A small self-supervised audio encoder (BEST-RQ), trained from scratch: 16.9 epochs.
Rows from block 13 of a small self-supervised audio encoder (BEST-RQ), named by matrix and row number. Rows with one number within an expert belong to one neuron, the router's apart. Each number is 500 + 25 x the weight over its row's rms, rounded and kept within 0 to 999. All counts start at 0. Numbers have three digits each. After the name is the row's rms in percent of the matrix's.
Before each expert's rows are labels from the 100 clips, of 14976, where the router gives the expert most weight on average: "responds to" is what is common among them; "loudest" is the band of the loudest frequency at the time of the peak. Only what is clearly more common there than usual is listed. The data: synthesized solo parts of chorales (CocoChorales). In brackets: how many of the 100.
# router: router (model.blocks.13.mlp.router.weight, 16x128, trained with AdamW), inputs 0-127
# up: expert up (model.blocks.13.mlp.up, 16x256x128), inputs 0-127
# down: expert down (model.blocks.13.mlp.down, 16x128x256, transposed), outputs 0-127

# expert 14
responds to: viola (60); double bass (37)
loudest: 250 to 500 Hz (73)
router.14 109:507506460450531533461479496485514484499469467509519519541532504469535485507483513527501518531478546522536538496518518506503507478474468497486532507527523495540507474514486526545476519515489526494499550517491529483512482546541503537475471466454496521503519523444466527463512478494489520517490479457498509461509473453472497493491550499480506513535482491498477522494478496497457524465521
up.4 088:528552476499507486539517508479475524475468495535474513478509511559459518515491519523481510526492513528521547482488487501501549495535513493483489506512475490513472517476502492441500527513478491490551505498492511482513482526498478524456509500532533477497499503493526515497504513484516480491529502499473509501450481439513556482481458499506544478551479441480527507451437488495520499505482
down.4 083:530516532474512517501475483465475532540521503494449497545534495509506481494490569521515515507459489534508494492485497478518480532527518500475460475497500528478468479490485480485497506505516493520521530537499457446492520469509510502503483480454547559530430520493496510502511535492497520487478479512509505539527524491516504528528546480500535526492526515461516459482476503539489510475472
up.5 111:446516463500517534485487487523498479475486488493504518542466467477529535485500487510497476482468540507483480487502495513528530498496517500549501519478500489493501509490517455510525475525478468506529506509506445532439550510530486489558506488476491520493516493512501534518449493505559549495479518488477498548514514469491488506481460504513478486477479495511537480491460508576503502464517
down.5 117:519467532515421517488507521478498480455512457516499496488481494472484480519487517503561505476518503502516523508517493500439484512529570510442483437492529493524497471486487480506530477512506488480475498502493524549512461505519532504504512517519510497479486499490454460453509473549490496500462525521446489480506495500480495474514513490507543499491517493481488487492479499483513560490476
up.6 103:498496514480488483517503489507486539514541507451527509502508532498485507522519504486530534526456462483502476462490466491521490504483515490459536520512493505528494520450469514542494498492497542466532515488515514500471489485511513484487464486534484513445491527541464481460463506463517512464487484490497474481518500530502475489503484474471565501514521491556572475545542500538481510494490
down.6 115:527489509488464415522515526539504511536546476501540515479475541413483482494510518516435490515479480466481511504486490481491471476489499540531500528516511504518492531504497475539465530491515507476476509488533480529511526501508516533489518469508489486513540509492529522514555439486505441503518498493467485470501501469518503496496497478520490494516490505494463502521496480499475513495475
up.7 100:510441478503427504525512464490474508499487505533433522489521496507511512507530504503459483535519486488532538513484495473472522515533519499504525527459545472511500535495514526526462478513513518552512503460484427553518524506486483531519503500531473500506518533497486455508539509477489507484502485477531536524487500465451476510524513518474512502493500486491469492478493534501474507516508
down.7 108:486486488478462483470491533511450480531521459547462509476517489462521475509508511473510522460546506522472461479534499493471506540528492490492470479484522542488482456507491493491478490457499472509476521478484508475492547513482490490443538520514504493497544517502504500464554501519463481519523500532512528503494458490530493486467491484498482486522522495526546491471515518503497567540519
up.8 083:454479560525490498476475498479516475477506486488515485493516461511473512530498494519486488532523503474512519500526535494452525520495484484473513445505510486499523464488467482503514514508483515501541475508559524476486463475467479526447486532541504474467505522513502451498508503541514530502503535462517479562464487486530520464496480521548517473488505505490537497457502534502529517471519
down.8 089:484571498476558539446451497462516522551524495477465482473550474489522489504497514512514509506489488569535494534487526462499478476502460477521517520512503525466447518490506511524492533511510502531506486467510503480484528472464510513521486494511516489478490512487482497511518505481513480525461480552522496518515531470496532522493505512493466465471532512504522499511455490503467472530497
up.9 105:508480478503506509536521488497451457514535496460470526521540500475511478496483541529509490484513481500506508504468498504498490502502494530553521492511485489523516492531483509510510505484484503512432477497509501487537565557448487477535467493553518480456508521554476474479468519484507516463478523458508512523487546505492532509495499479506506451447495501474531490475463494470510489507514
down.9 095:488488525508497487524551460508509509486496495493490480530523496499474485516478509499498523504519550451474491480432516480508490466468494499494460519494509505519521486528462524486492484518489460509559544475510474495528546464507466488500512485479521489468535531547491535434492486512513519500479453523503469518505506492446540481495488519462494470513450516485491486501477488544489511469463
up.10 069:490533475472513507505486489563465455500524465527536511467452515534524482500480487484508481503524494498510481497505479512489493555469443523530481520520485487491553512476486519492495488487516488506513542507486529435500506511480510486521468552494490461469465500481516534511499459521521508506511503505518494470525502485486489517482505545516500448496458532477470498491564496494549540489506
down.10 074:489525457486554482463516523440508466452496493535471519507465527512529498495564539529532470526511515512502495498502497494502551483516507488561464476506502507500506491512488490507521520525456509454505468521518495501486509486514533512509531495512482472525495483482466450515534474485486530522511532511497477485512475477457486507486487468528443511521518461488540500515532514490499518553495
up.11 104:453546477502485481501475549459507493468484518503532538477511488505481495471501488500521540464485489492546521525444493513480461480458506486556510487496504528496499528486508515540480541565502532475502507526545506496486484476515523480502494511521491491474537485494463533513511482487566495488506521495507494498515509508513519533526509447488480518484528480480548485493502465500454462521467
down.11 107:471513584493526461461530499466510495482514500473478475508498499510543552446493504490515491442536503489465528488446450477518511496528513494496492474483489505493510492498492498487474518495486517486489474510488520509480505522515464507524489543497512528485504511515509508469555511505515521494547464490499545505498523505519454467492485490476513518506438453521458522498529486463508514459523
up.12 080:494516462518507541492524490554486543522518510477467514509521586480456527515477455507515522513468487520468523511511496514471536486495481495493499509464528545492488499489504512514449509464498494459523547535485490495504487509486503464524478525482508517502529521458515499498514460545512519447519529481478520494500491452473527503538489514494470503481531464488480466551508510491481494476489
down.12 081:530517504482443464518495498525514486482466478483496480478444513470453505512507531516510473506476542517501503526503492507491533491504499539516517514509451522513480519534481529514469472484523510501504508500509480495491517521449537503465500521446502497480515518531514468491531487538468546498500582492501434533493521514523473472474500506515460503515484481497478472510452510548501510509465
up.13 092:454490498497458466495531471523450466540481504504483471444494472547518479482508469465483477529484462511572506497501514483520535489476486553567477537534484473531509521486500484476477533514520527529459526481504524509541490524477516485501515536513508525468488488489508504511483481489475517525499514495525519495485483525536510480497516502500468498489490544464526480505473484505461530508510
down.13 096:533496482524516511455469468497561496484469551489465481524495499513505511482529520501544509493511522506486456511494449498541507497509529527499456505519506534469500476477462518526513489508472512505528528499492511487554554494485499498545515478459551553455516514483522487479529503490488531505495474472509463487539544514497510518528509471502456499528513484460519526480486529494492468514518
up.14 100:487526537487546496513475538507480496530495450494505514517492501469506479513516500550498530506445522505484456448499538484530510497446494514475460501535521533516529518510492517468522525502435496500472474485487485541523526491553491534509510480482442477478495492537530469505470472506496509523487482520500491528502506513492478466485466496476507522472447482503487518486520535510526477493547
down.14 107:502461487518523502494488471544512515486457529477510488480478460504498446495501481504581475486483481518518490526483486507493482461492514498518506485496497466495515483477505427491469501504542479539490493540528519468505498459512479504499502477495532508456486541521462508513503496509514499469471480548472509445487511534457481472486491518519458498518543514473497482510463468479454535507495
up.15 101:491479508463472491480524501508501479498467494523493500476506468532462481497512535503477525540530483467533518485544540500505519556498496486519505493487509454515464452505483492481449517529487454495517494494525489515478503546505496547467526520512532487502563482508532515573530484512480527485482499480510507502510508486468498516456491541502469520458547526514446512482478498493498515514473
down.15 095:489495511529500500484467502511498488534530469506522509479505485486489471476483478469507482469514501499512444479538541521544496503514499475466569530473471518521476488523504487523484499480432555474486471489507524450494508470484532501492495521474481499461502511514553545492509502472531494534480488461498497489497490524541529476525481469512473450488493529471505512459447497488538499494516

# expert 1
responds to: bassoon (99); note A#3 (46); note F3 (37); note E3 (33)
loudest: 250 to 500 Hz (77)
router.1 112:496486444487500546476459484493449464545486501538527530513528468480485445544488517512536482505514470510470489498511465535486498542532446479483523558489475483512521527552515488506532523519532480502506520530498529505477472459532503520460533483480530477474500504482497481533524508491496491531503451518522513514477505476481504538490507497517489481491498466532477535478519496505510503477494
up.0 124:502474517510515501457471469511516471500494490461535514538468471482498495534488491521467465493495514531503474512526513536460533536518494526487502485486518514524493473502496515527518482494542468468505530450544541468511504446484506516484517489448484488505501525504497511538515507507500481527500516459486532451444499473485540531542532471511504483455506498530500503516543530510471441493506
down.0 107:548503510529482482497507490488460517504472502528481520493505509472490527506481478520488484558503517494489502529492447469492468461503504516479490493471495475504470500436499491460486510497465493486487438527496541525487491503504540497512540463530503505497457476559473504533481585492531459477484482474494487491496485510461456453462492524530499480520494493487482500513529467498492502522505
up.1 105:521445548478504494501526461490513501499489521506529481470540452499484514507493435519480470498522470509492485486443524527522525513524474555498490532501524490515510521496503487511506511497458545494520541543524483501491483478466553511536468502487467485500486497429476489503568491488512489501467515542460508532512526499475521498503530487499499489511521494514534521521484519470482471501505
down.1 092:531521484535481440557501537493483505536436530517451504508521441505488486520475475514492460518525453530502511484503490484483517525534471514535513472485468517485508509532511501519489503482503514523513492487482525493512502498483506489476526460479544549494467488499513527474498524448504528533536502499479484508511496522518497541469503482517483480492542487498544477543519467496527488451471
up.2 112:469476499497548540491481512525518545507512522485475516517495487497526502489474500455517492496496478493522490514485491501485465492539534503487437560469483509475512464491479505452484538546539534471481506521510492527551533486534506513508531518525547527484548468516510508496465496497468487509491468465543460508497493446476484503481498532513525470524498506459516515493464505529465488498499
down.2 106:499508472468463495535532516502542506461503492489513510498498493531546474534504529512486489511492491528496510528503461511478489518496514416477540447489506486501491483547480495470511513479475481525480447502485562493461455505504500473509520518527500523518490496481522502489487533499483485503459478485507510540511499509523447507505557475499483516450527476497511506498502532481538477535557
up.3 100:470482505516531482487496482494515543523508516463453521537528542513501525568493514521493500545534519507509459529502482503540471493539521527497511526489478493490458486461487522524501466472469491494517510544475455506522472499484468496479497530454495476489510519502479473536538505493534512512477510435466519499473487499521530490494447486516542506493504519487509497532506457468513472492539
down.3 112:525455481483509501483457466500476500465456487527498487502494477502460501487523496487482506492488512497496521510597441447497490518554518474487491542501526481527534521539531507486484507495538502510479522504521525469478508469470516479459499506519545550480498471482491519503528529520467515493461506534469482499501466487466498515524488512489504514502449473491533494519478508513528488491462
up.4 114:521463522491540504474508509478503507520510484528477530510498538464526503505516502501466488475498497496493467504445518532530479498528514505520561509474496515501484464520511518492516524469490513512451505460461465506474423553492509493506466500477487479505543490510495494522519435454546519491527527485509507487546517491510507497530518450468488467503493516523518459548536517504487503508489
down.4 105:494523500472468534527489475478514501514484522496490489491499473510492499426488482500505491550524519505452497512470520524506503500543492546470520571450524528513457504502524484503496502459541506476472508510481497547526542511495466506483497513486493504483484526465506530471546458518526475506480510486532476500470559521480485528484490514489506556492468514491503503502518545527516464494468
up.5 084:483529476509497465462521524475507512450474495468502538525497452544509491477516467516505501550469508512492456506527520520527545485496531507479482474477487569482516561479527518475507513514480478513481498556493519560507509491495476509506512471442511521522492499483486477479483505491498496462503503458522507495491530515490436492496514521491489510472513518454483524490505520474459531501526
down.5 091:495499500519448517483526520519491455519539541504494496485459483508508479481512539502480484484495444490461494540486512463526515510513475500492446496479553462489510518494502533526495480533512481490488513493506500561494490517549458510556516512517512474478502500541545530489515488535505515508475510483480487464549529484471520524494516510493492485498481521559473499525484539531491501518444
up.6 110:458442495491469468521484544492496523520511529416486515494515549549490508518529514521513476526504451501513492508522468453482543503474510463467465537497500485470505505493526492502496488499480495498527494521486489525503459422523546501511514521528532509481514515515442492504509499541456541507510500498490525498496510502494479469537499509469481466509490492520492509486544525497512497518506
down.6 113:541508509485524526502459527530481456517492486548499474513484469519499487487484475506505473465509498505494483489509544537489494483498519477469506501496485498489480492530492476517491475501488508523501471511491522488485516517556486482460525519528528486463492435500534501482463487549473442488483465497478531439531534516526528569500547471531486480504484461526478549525514504492496491510500
up.7 105:518446520492488516507520522465540509490534510531489490460563512502472455480497486456469518552507511484482519537502459512480521533518482473516527532499484543503495501489480489493501554534526499528495539506483509505465484532487527480482476532503484504474521506491533506469509483453527490518494481511514439505487504494521474508471468494470537457521475494451478487516486517557507531512519
down.7 104:521542529498519479531523509485494474537491531476478525497443475507520510480519517501473504498509535534530468483488480481493472473505433440514458470466533475518554517548489529506501494520497480532509516530495507497481469467492521529510510526503500533522520477502468492520532499469484498497523480505495500501495465503485429514493509475463465543459500481485472468492478483457463495519499
up.8 081:508498536522525512521489493511532507516528506483459488480502503552461398514491490505457499542492503532529504515479436490508520492486509449505481519492494518514504477468454499462522514508516519521513533485509516475509524521499489490515456472488492516491451509488502544490509527550534494477519526558509482480478508522521538472475485489488510493479432474482503520500492509521505506523483
down.8 084:512472435481533443482512473519460490485509528514504511463501494483471525515494536500510512495508460496543501488515488519531515461520483482484534477496490512516536529507481543507514451493510535533534532483470521519478491482488490440475513500471471532537508510563494450485510494502463464500524483522518518471513460513482483483499513486569516481494506493484512479471533510464510501507530
up.9 107:487531476513515492448487497526504507526525513518499466570489451541496511494473536528502517453501534549482499488545504485493522458484497511501459529508491491522531473493478511476526515512481473487479491507492519511469505484480539521549561462499477463495536548501479511510526499513483535490506505506489486470497488504516480424487506490517496504529460462495521497475506493517516473447474
down.9 097:467458494527530470538505475449542478460444525494495547500487491460462489482521506501538542483517517476517492525475489551518512470517477508502540489517532524487466493518476489484506477490475516503481487477484494498506488481517427468484497478487509502541478543531513458522478464470508486557491529544519497527484492494524460500538519500522520495504483505516489537504492512523529485484512
up.10 044:483535497487511507504485493538463516484513522522446508533510494503488531481478488609494516542537507505529485487529518500467482485516491495464515494481482545513506487512520518500471494479472484516529525492493466504499464479501518528512523523507514517494473538527478476501481461475512531457489536483532442466538499460455505492494539483470554486526454498484491492490486507514503507500490
down.10 042:524498514542478503504524484488547484466519510507501451467516449461497474539477451523497501510511471484491477494523497473518517482485461460517512536491489507488483511503504507546494503522473505503559485558531518571490526482514489458509521527550482561492509549460488515486495483504493536483502502522470546506497533507503515483535506488490528551508493514488520516481521518514517526505487
up.11 089:486493475503469448505507468537461514466507479512475510453490511523503508560509490486472470545483549534506542493499468495481490539484491508491517510533479524470507524482520525489505534528518492459516468439508521541516559471500546531538526479537496488531469495510499503545509518515498499469493508489517518509479465497473512455518464517501488528494531469460515497483497462503497501489471
down.11 099:510493529520522493549512514500512452495493499470509462537501490492460520508475501501496502551564473496463504521504516480471530516431502525476488523516461520497510524458495485487501501520523535530514545494469477544516491485520475483534486475521488508499558513504511563463485514507505487513511530513527531478527500484469484505556505522485497493552507531499501498450524480489516528506539

# expert 8
responds to: clarinet (99); note D#4 (91); note D4 (33); note F4 (28)
loudest: 250 to 500 Hz (91)
router.8 095:525464449452488504482486505510511508529504451546525482503500495483511465499498509513519479562527490526550516525511522513512514495480481473510529515525526475509528478521514522518472563493486498486506531537488479502485517528528514516502463477465500491527537512485453510499559479491480511502498450476483511498506497480486511506458538481457523527559495476533464500462488503474462496483466
up.12 094:459444499538466531513510473507456485496487456510507536507479484489490515518495474523474500484467517516548491518547500489457520531478494507496522504493515478498545483509512484480524468496485515452567523488493472477514527530498485535533470455497499511484491485499483472499504509492512446511490522500502520508484532515492506488504509478522560530467467514483517535484446537535505475480556
down.12 094:459506505484504490469504485533521528487504494495474481499541512514533470528488545498475459467485502456508495507478458508504492507538483465529500462512478540510509505533513506493478460497479526544495487489489496524515483504478472451545512482493488506533489490426463524500454476526542553480512477503512497513490508490466461475497509523517504454470507478557508468503477479482564497514498
up.13 101:438541506469457524520491487465488488466487506429529556504494501493503534503545513447505509496488503561524489516493506489496512482472529489475480491521523499487509531465469453457476551479541479481513458487497478538508525497538547498502487512512503528492500504497476504488492514512469486510480487467521501493526471519534501468539473519509498482538524540452506469480506500512497511516497
down.13 093:551460515488552505507505497489496513480503506507492467511512473517503466464424481467506522493508490477494520466497555471499492501482493530482457503488465497538499491477454536525491474487446502512507539476493530468523507466489510480496476519506513518515556498529532461477496514442508511505475540523472509513496520475491496506520514467479502551477503477458523460449503517516497527513502
up.14 068:485506474476480508495466538518445465495508518496508469518501525535457543473518502501480520536522506433464498524532543505504524445476556482508495507490499494491475508514551474482524501511503514486510500498497516467469533483520523517467501521493473530490504477448480482509540505491504497560499507507527457483504502450459509559501499526478501565482511495490476480537505495491496507492492
down.14 078:574517525489459523541514481520521482477509484530487527499459489449534519515533516499537497480454525502479514457490559482500524496497500450528507515500503470495489497485498520509493490509530499488489497508495494493509554497507482565452512473468543512497461545475444560482507510515492508511467504482456506506498517480499479477468509504485505485493494472513470523481486520467518509464475
up.15 095:467491513482466532471508531528496458479538483517514482494518456493505499537516520522447520520503503475533484491493486490508477499536497510526508475505515511496517498496507505552452528506459533461514536482482478429500511469493504529530495497521512492472500499503494487504513516484465556543479495524511511553506467481476496533507529489538503495461560505507490481518474493513550441471471
down.15 099:484494502528464519520578553528461511531529522459494570498482486482547500522464522484558487496515514514477486495515487513495504488500464495501518532489523512497514550494472498515513498538532519524471508514510515540464497466462521493475508491483490519523533495487552548512490515486520465529518486501520496453474485465494501458504518506473477503499477461514486482520451513464505494500495
up.16 099:524524465495503496497520499535520495512505502511525478500537523479503577508498490514467500479482475502508493509483496506513479500495493499449507507507517559527478472480480488491529478459471517499450520454498473524504498520529458476501506523495485524500506483463495545547535473462489482549493492471536518542528513511459494459526525480507500509562508458437469455510494493472513496518499
down.16 097:480465548466508521463492499482495498501507467525502508499491477471465490491515540519507539508564540495532493497522513520510485480490482511519523514483472512488463466489470549493486575480567463528486516497489477495469476483527500518513460505465468493479512441521501512482519495483482478481478539542467518518508520515526491487500504481529485497500503458511512515506539504523437484531522
up.17 073:487518474521508557488479518486470545482491509566508491537491523479538504496487495556501468512487515464511470469471475499495511501440495461501506489507489517504524528459475451497500536487493496518527544500548497534470507517529499515547458477484477517467500511524535507531496466494455493488545507468506470487492515447521452529490485481504496492483477528480526489541522511507501514505499
down.17 077:515472523496534478468527509530535457516496541492525543537479514468432507514525488498474523513495494507536508523499505487512467505468502549504516537528561507494515532520483524476515503480425509484474464530491556508502503503485463522523494508497518515495511530504478528489484505475512494491501498513407470495484480527506545510499480498482479537472492506504529505494523473487478517491520
up.18 086:506534500502490472483498494548488444495513464505493509483502450476494500523522463505534535513463507497511482504502519513516486486496515510488480496491500502512465554502484517501467548529533505503477500508521533478519533503526506547548491441537450529466488469528530511524448445479482497489496496490527485529456468498487482500509494516533472472556473486505489537505525470491539533513475
down.18 092:510467473509512502476544539479494479568542541500529516495499440487499531479530505511507489527537538474491513507510470520518503500499484517492528523508531498483453490454518494497502484546464519498484502490519448481446484472519503479487459464459507483527540525475543507504469482520557509448526469503510490491517490512514511499525502491524483507513535483483532473503519545467500506492510
up.19 113:497482473463511543484523535467498520527497526474468515466496525518527519533532501532531508512510534473512499539503510545504517519445480484492519454494520509492485470473476511497440479490483472463504510473490513529507539481575420539488473523508494512474467484475478524498490476505510484505513488490482465473515505521498474552508517524487510537467511484502536480523521491499486488488470
down.19 119:527541505511490506480492480480525454520499500489471521536522490487520514481516481519487497494479440440497497537505531462491493471476473504513517552439494532506475511501485488471490511461487501508497518527500517499504493526448501552502501567496526489494526510551490465522487500512496460547492494503497491482496472482520537433494530486486507517476505511509459494517448545518522518467489
up.20 093:490488529481523546470476479487510508454541494457513484484518532500481527513491549497487497482527544520494515532475542466467514507517566466483523541501504532534500475519508516512507484500500518502533457491496481466442476525478557540437486512508506506454502484521503469518479499480477477492536528499510503493519497468468514525495489515495496500532501487502513547492461481463468477474495
down.20 101:501517503520434485505450516498503512521556494536407493471472467508499434494491500479542519522518486510470476512514543497474503535523462491503514501471490510513506494489482493478528492480540507524525517557514480497528500465463505461539470492483522475470477509470535521476528493503491476492447498484520526507480499521531500475503473489468498509479483536502498493490484510487525468517475
up.21 116:507496521511499486469530504468484517530497507513489456490474476463499505515563472524490509533462502512507471469515509516518490523495509484486514447576533503461528513500475457461452478471469501529490540481494523513505480500523548528464515471506532447479534475511537541482513470515473481487483495518530470488512505439513529487517500501512506466484501540536500500476482514522501500511511
down.21 109:566469493483486511493483533536460493500483466492500521463482510498540480504492481497487482502539511493540472490515487494498484534543501484470510516467485508500483484456508481517507456480469535496451491547456489502492538539473467517505440535511500575505480491518515495514485513511484481509493490451470531508547493503529546513485522461461497488505500463518531504510479493480501531477473
up.22 104:465534478494492500520522510506503498458521527537520511503503497532491482540493560529541485494474520488513478520549490501513514498504487495514487503543520481462478466497524438473491491518485516493556483507512529488506554448489527548469527472511444501470524471497514490523538481486512503511514558499493538517516475483482523483487485472457513480500479500482510466459515483472517504450478
down.22 107:527487547551542519492482519505478522506518492522496494512524507457524528502455458518503494535547428473516508489499524472518480489519511520494505475508494515511542517516510526511482475523504442507520478548467485455503459557505527440539493518497505491502527503487461487486469485455482514504490498502455544469476464496501489484509526519529471502539511505505493506480489483469485474482506
up.23 108:486474485494513535495469485543502505546448515525508499510492495496535501480496474509465491487529524498519527509466517510449461479494520503493509524443503526516494510536531498512515453457523500464484467511537511507492540509512501460498470494488458511524549441484488529537458492489500482472477521515464539536523464510484544482522507544508523501509526510499492469491502508483549452509505
down.23 111:446499503465523503502455450472504423498529478504518488481502526517469530497477517518507485505526524500484491513499497539548500491433466493477475470541489506510487457464532522521500488549519531505517469456490467510515486474528537488470478532482508528480504521501477516500504476505486453512490510504520481510514500489476494540493497479462481543477513493494487551511488485522486488557531

# expert 5
responds to: note B4 (58); oboe (51); trumpet (38)
loudest: 1000 to 2000 Hz (33)
router.5 096:480481477502552504476481494526529492486477443525523520537492469491511469497471495513520490535511509543515505484479504486510556493475464509482533540513506509530513462492502521499453523528515530487454525490503476446495530528519559498477478475488530511533495497492475506502494475506482517541545516469532499475508492486497553498484549490473527521554477537536509513501473475482489533486483
up.14 137:490537490476497529518472496530504477455531510496468459484535499513504512505546465519533509490500495498466535501482496508555546490494506533574520453475546504499517510499528479493490478495529497504497501506475484490516489500469481496508492481549464473484518513464525497490514498543501424486476501566498471489498521484486480493464454523527495501505507525532510482453484521500448510517497
down.14 139:494525530519479500538515491532481522504501522539527500520485458478495472494486511501493484445503481507513510500415533463507515455490501492521481514536529501490515522513533557496509495451487506484504481528488529521451504489524543501477534509535527515507539543483547487485459529501505520474458519472526493529516512532497476545487524486556544487507477482492486495497500507509512522509537
up.15 089:476531509519498494530497522476492534501446491482537520564524522515521511463484452462470463530507524477537497536473513482475507510534489493475494517489479494536544510532491500475470511502501480464527466478496487520480476498477511498524533517506490530476495578438498482487525488507510495481501455494464506478518482505478493481469510489520471466493529518487492532498544494550516496528459
down.15 082:494550446501522478486524518496500481506487504531543512499474496470497508475509482478485513525519505495478517482497523511546468505508518543496480498490473516495467512492534493535486437488533466508492471525534516508492544496491466483519427533496480515540520467559493477447466487520497480516490512519482520499462528506495495450500494529475478509521468508503471448520527466468518522458506
up.16 109:485496568508537531504493501466505455522490515544494503498486459500522458478469493541454516531494496506505491489487476527492445478471483524489510500527521470497482519466507475480498509505514501478497528471498494478499506542514495462476496530487478518450498511486497490491491504469462527512463548513469485483474497441497473522492550541516484531510509533485531537504505520556558526488508
down.16 105:527536484546494512481513498510483509499447550497525514482480496502495524505513535494553481466513499482536526481520522496477556485511496474499474493471522538465520476492474461484514528522500498482499503495493536513537535509471516516513520488478542509498525485429551486478479468471556501484537522516519505483503530528489533455491527468457480505478526488496518491480468526507533475457489
up.17 113:530475505518445487510500493462474525559472484530515492512522472491475478509472506500488500476462523525480466515503519535471529499495519467537472523504463543499501479491527463505533470526500518492508512510503465466528464456496551527497509481447510501520495479521488510493491489452499487525522518503503490508502531519515506498465522534488535512494541543481499462487473513532540472448559
down.17 107:524514530505517518507488508543472523491540472483513497490482514533519466500505496490483514492455492524505471485478492497519468470507494470500476434553519513504528477517503501507516500527493488483468486496464477510513477507476416448479506497506481495502513526470490545505472523482502459460529486537473523530490515492480511525545498493492509482478452459552540503503448534544512519516478
up.18 072:476464496475491527527520518483512530487468524499514516513455525548506494508491512506503513514498517489526520501557491541518525486528508446497499522509499471466513512490522484515547501502444557440460541520498510492485500490495486572537465460458492490471507499486457522532507495515504517493491500494526478469478468495460475485509544493530494431506507483506497516484489474461500484485506
down.18 074:521517548500516510490463540493501471509508496474449510486484497486482477533495466516499504497520478488453469517491487497505523519535496540503525498465508542496516536499518488514497461466487571501484559500526465505505530551518443502521532491502518483512520527514496522441493499451498521522463503484485494507495508516483499442466499529518517481562505502516478503444511513497493502459517
up.19 115:489479524482486536484467480532528500498513464507509477488502525547524524500497529470468464534474464496516487519520512472486499493502463530469493504565479473506497481489482534486492497497516444519529510471494512547495505503514521495467506434548525540508527465476520462524472506513465508521527517512488522504525496461519503462486464510480484549499496544445552496504506484523477517505522
down.19 112:513500489489470477486512510477516483501531518507504491505508537444483486490497559499528468497505516500500519544504496533543453495463474496501518532518508475498460463527489458512501491524504488506545485491455529469539544512514475451510513476535468481509475504463551460470534476523538473487510482464511486551484508499505494435461471496491528518502504475505503510514515539505487486537526
up.20 111:536522500492487493527526517494543480469513475478500507528533511507557503430536535517460509510439499527485484488499478495515498480466531475492450550460506506498494501475455477511523498508523503479492479479500498496458509486496476538575509461470467511515471513496506492513493503520514491474516482523518510474515492500492499464499468524452547553503490474515479520498550510475498513491530
down.20 110:503485498487523488478528489480486473520473465506516499501503528473537529496459502476516548527518490455510510511493529551478571521503530509501497480452509488507515551476557488497497454471500507503516456532472488489506475480564474502523513455524477487503477471509498466510537516499504477488541490554478485456531506509513520471510490478513506472506514488508515467489527481512447471504472
up.21 098:494496507513528494467497518527523517535487515477502471493481503540478558489498490492498472526530497488471484486467479527504510455512497498441549532463497465540509500486463474516493517513506478518493491506489560549481477529477492499451484520508482460479548458534543493477445491519498540518487520510531464526504506490469505495462461505529467503493561471500472479507510502505491524506498
down.21 104:524538492535485473477480508492496492532471541509453532498556519515496493474489504490473504524511529530475478501532519517452486488500533532499497452509464523478519484501498490543516494475532535475524496510498484501497514466478517542501489501548522521496482530553503441454511551476462480534533519464525537498513552496490504485475505533515486471491495505499499472543505471474496474483528
up.22 126:485498490462495536491482474491497492506453494477504497528509450497522511514508507504507495500507465571458474526469483469465518488506522496503494507505519471510494499523535475457542465523523494536480467535524480474511475562522547536503480510513516495469539515446492480523505480548487479472518509498512502451471446502518500467494493519519500465541527528491527540527501520493473532499497
down.22 124:482456500531479558469489499512537500424507465512503546484470496534512508484475522529497454475481487506510493531524514484530513485522489518509460524548489498499525506493493496534498519480541514552505486514492516475503472487471519497468489467504535473531497567499535495474476473467529509513448544538520530528525498489500513521489544488488515487507485513512538512512490527491536491505468
up.23 102:501491507480508504525498496443532462513465468466509525506506540511532496530496509519495541528499473489522535508500453519524478516553479517498483516486494488522491485455448473529490496545467511500501512469457503533481495520506558448485503513516475509480493498524471460517505492566492516487478492510517537536483532511500555455480472490508544484531499477514489512495481507461481467517475
down.23 102:524540456532502470460488518493478498466542507493532505517536471476488510547461498472497524487468491482491519457486517458462512480460536523481518574493531496500504512553496513507505481488496479514528463522528517546522496492542522478509462522483516502505510508486506524488499512469512473502501531534482486499476530475521505517442524500510531452484503483449522487484528475484456510480501
up.24 061:523507505510468518487478504537491462469454488498505506494498528464504462516504485459461444533533471512487461494548489541512517500558518499559539524523504497488475544512528508517493513502502527534501530488501484492524516513550495547483508464477444512505518496515477536492494510482454513519502541526481491460468499487491507484460513469482461437522478502506503481521514495491499520516499
down.24 077:481516546463525486479469445504519493489500504483475483507499537511497461459485513509469469492511491478486497515554491508498501521507512524496435471544556492509434511478496473482501491520511515532449517477514486503472511496494531483482497484513517508492484564509495458485550525511471482505482528492479512517490506483529519476456513461485494475481514456506491510462489516527499490530572
up.25 089:504479531472516494490478479549510513441493540520501536532490515502512483479463536466471510522510464512476463526489492477453484533472508468542480506447486466508466522506541546546510533517537465522495545470519479490512493550508486514534446487456490491498499496508497490483495461480487518503530473505513475509465474500524490520541496502494507509515534496469535527529489496520463505492505
down.25 082:519506541514503538497516511494469527494519480450510495487515473489464487485537535490489513500489495455496517498485546512550511515487536470440508516507462514492475468511515524462494468496514526516496500491508518516464526480527503494474523476511497529494468527488444538505528480494507484478499510472490540456473520472551455507506491502537463452488514501498519443501493512465503538566491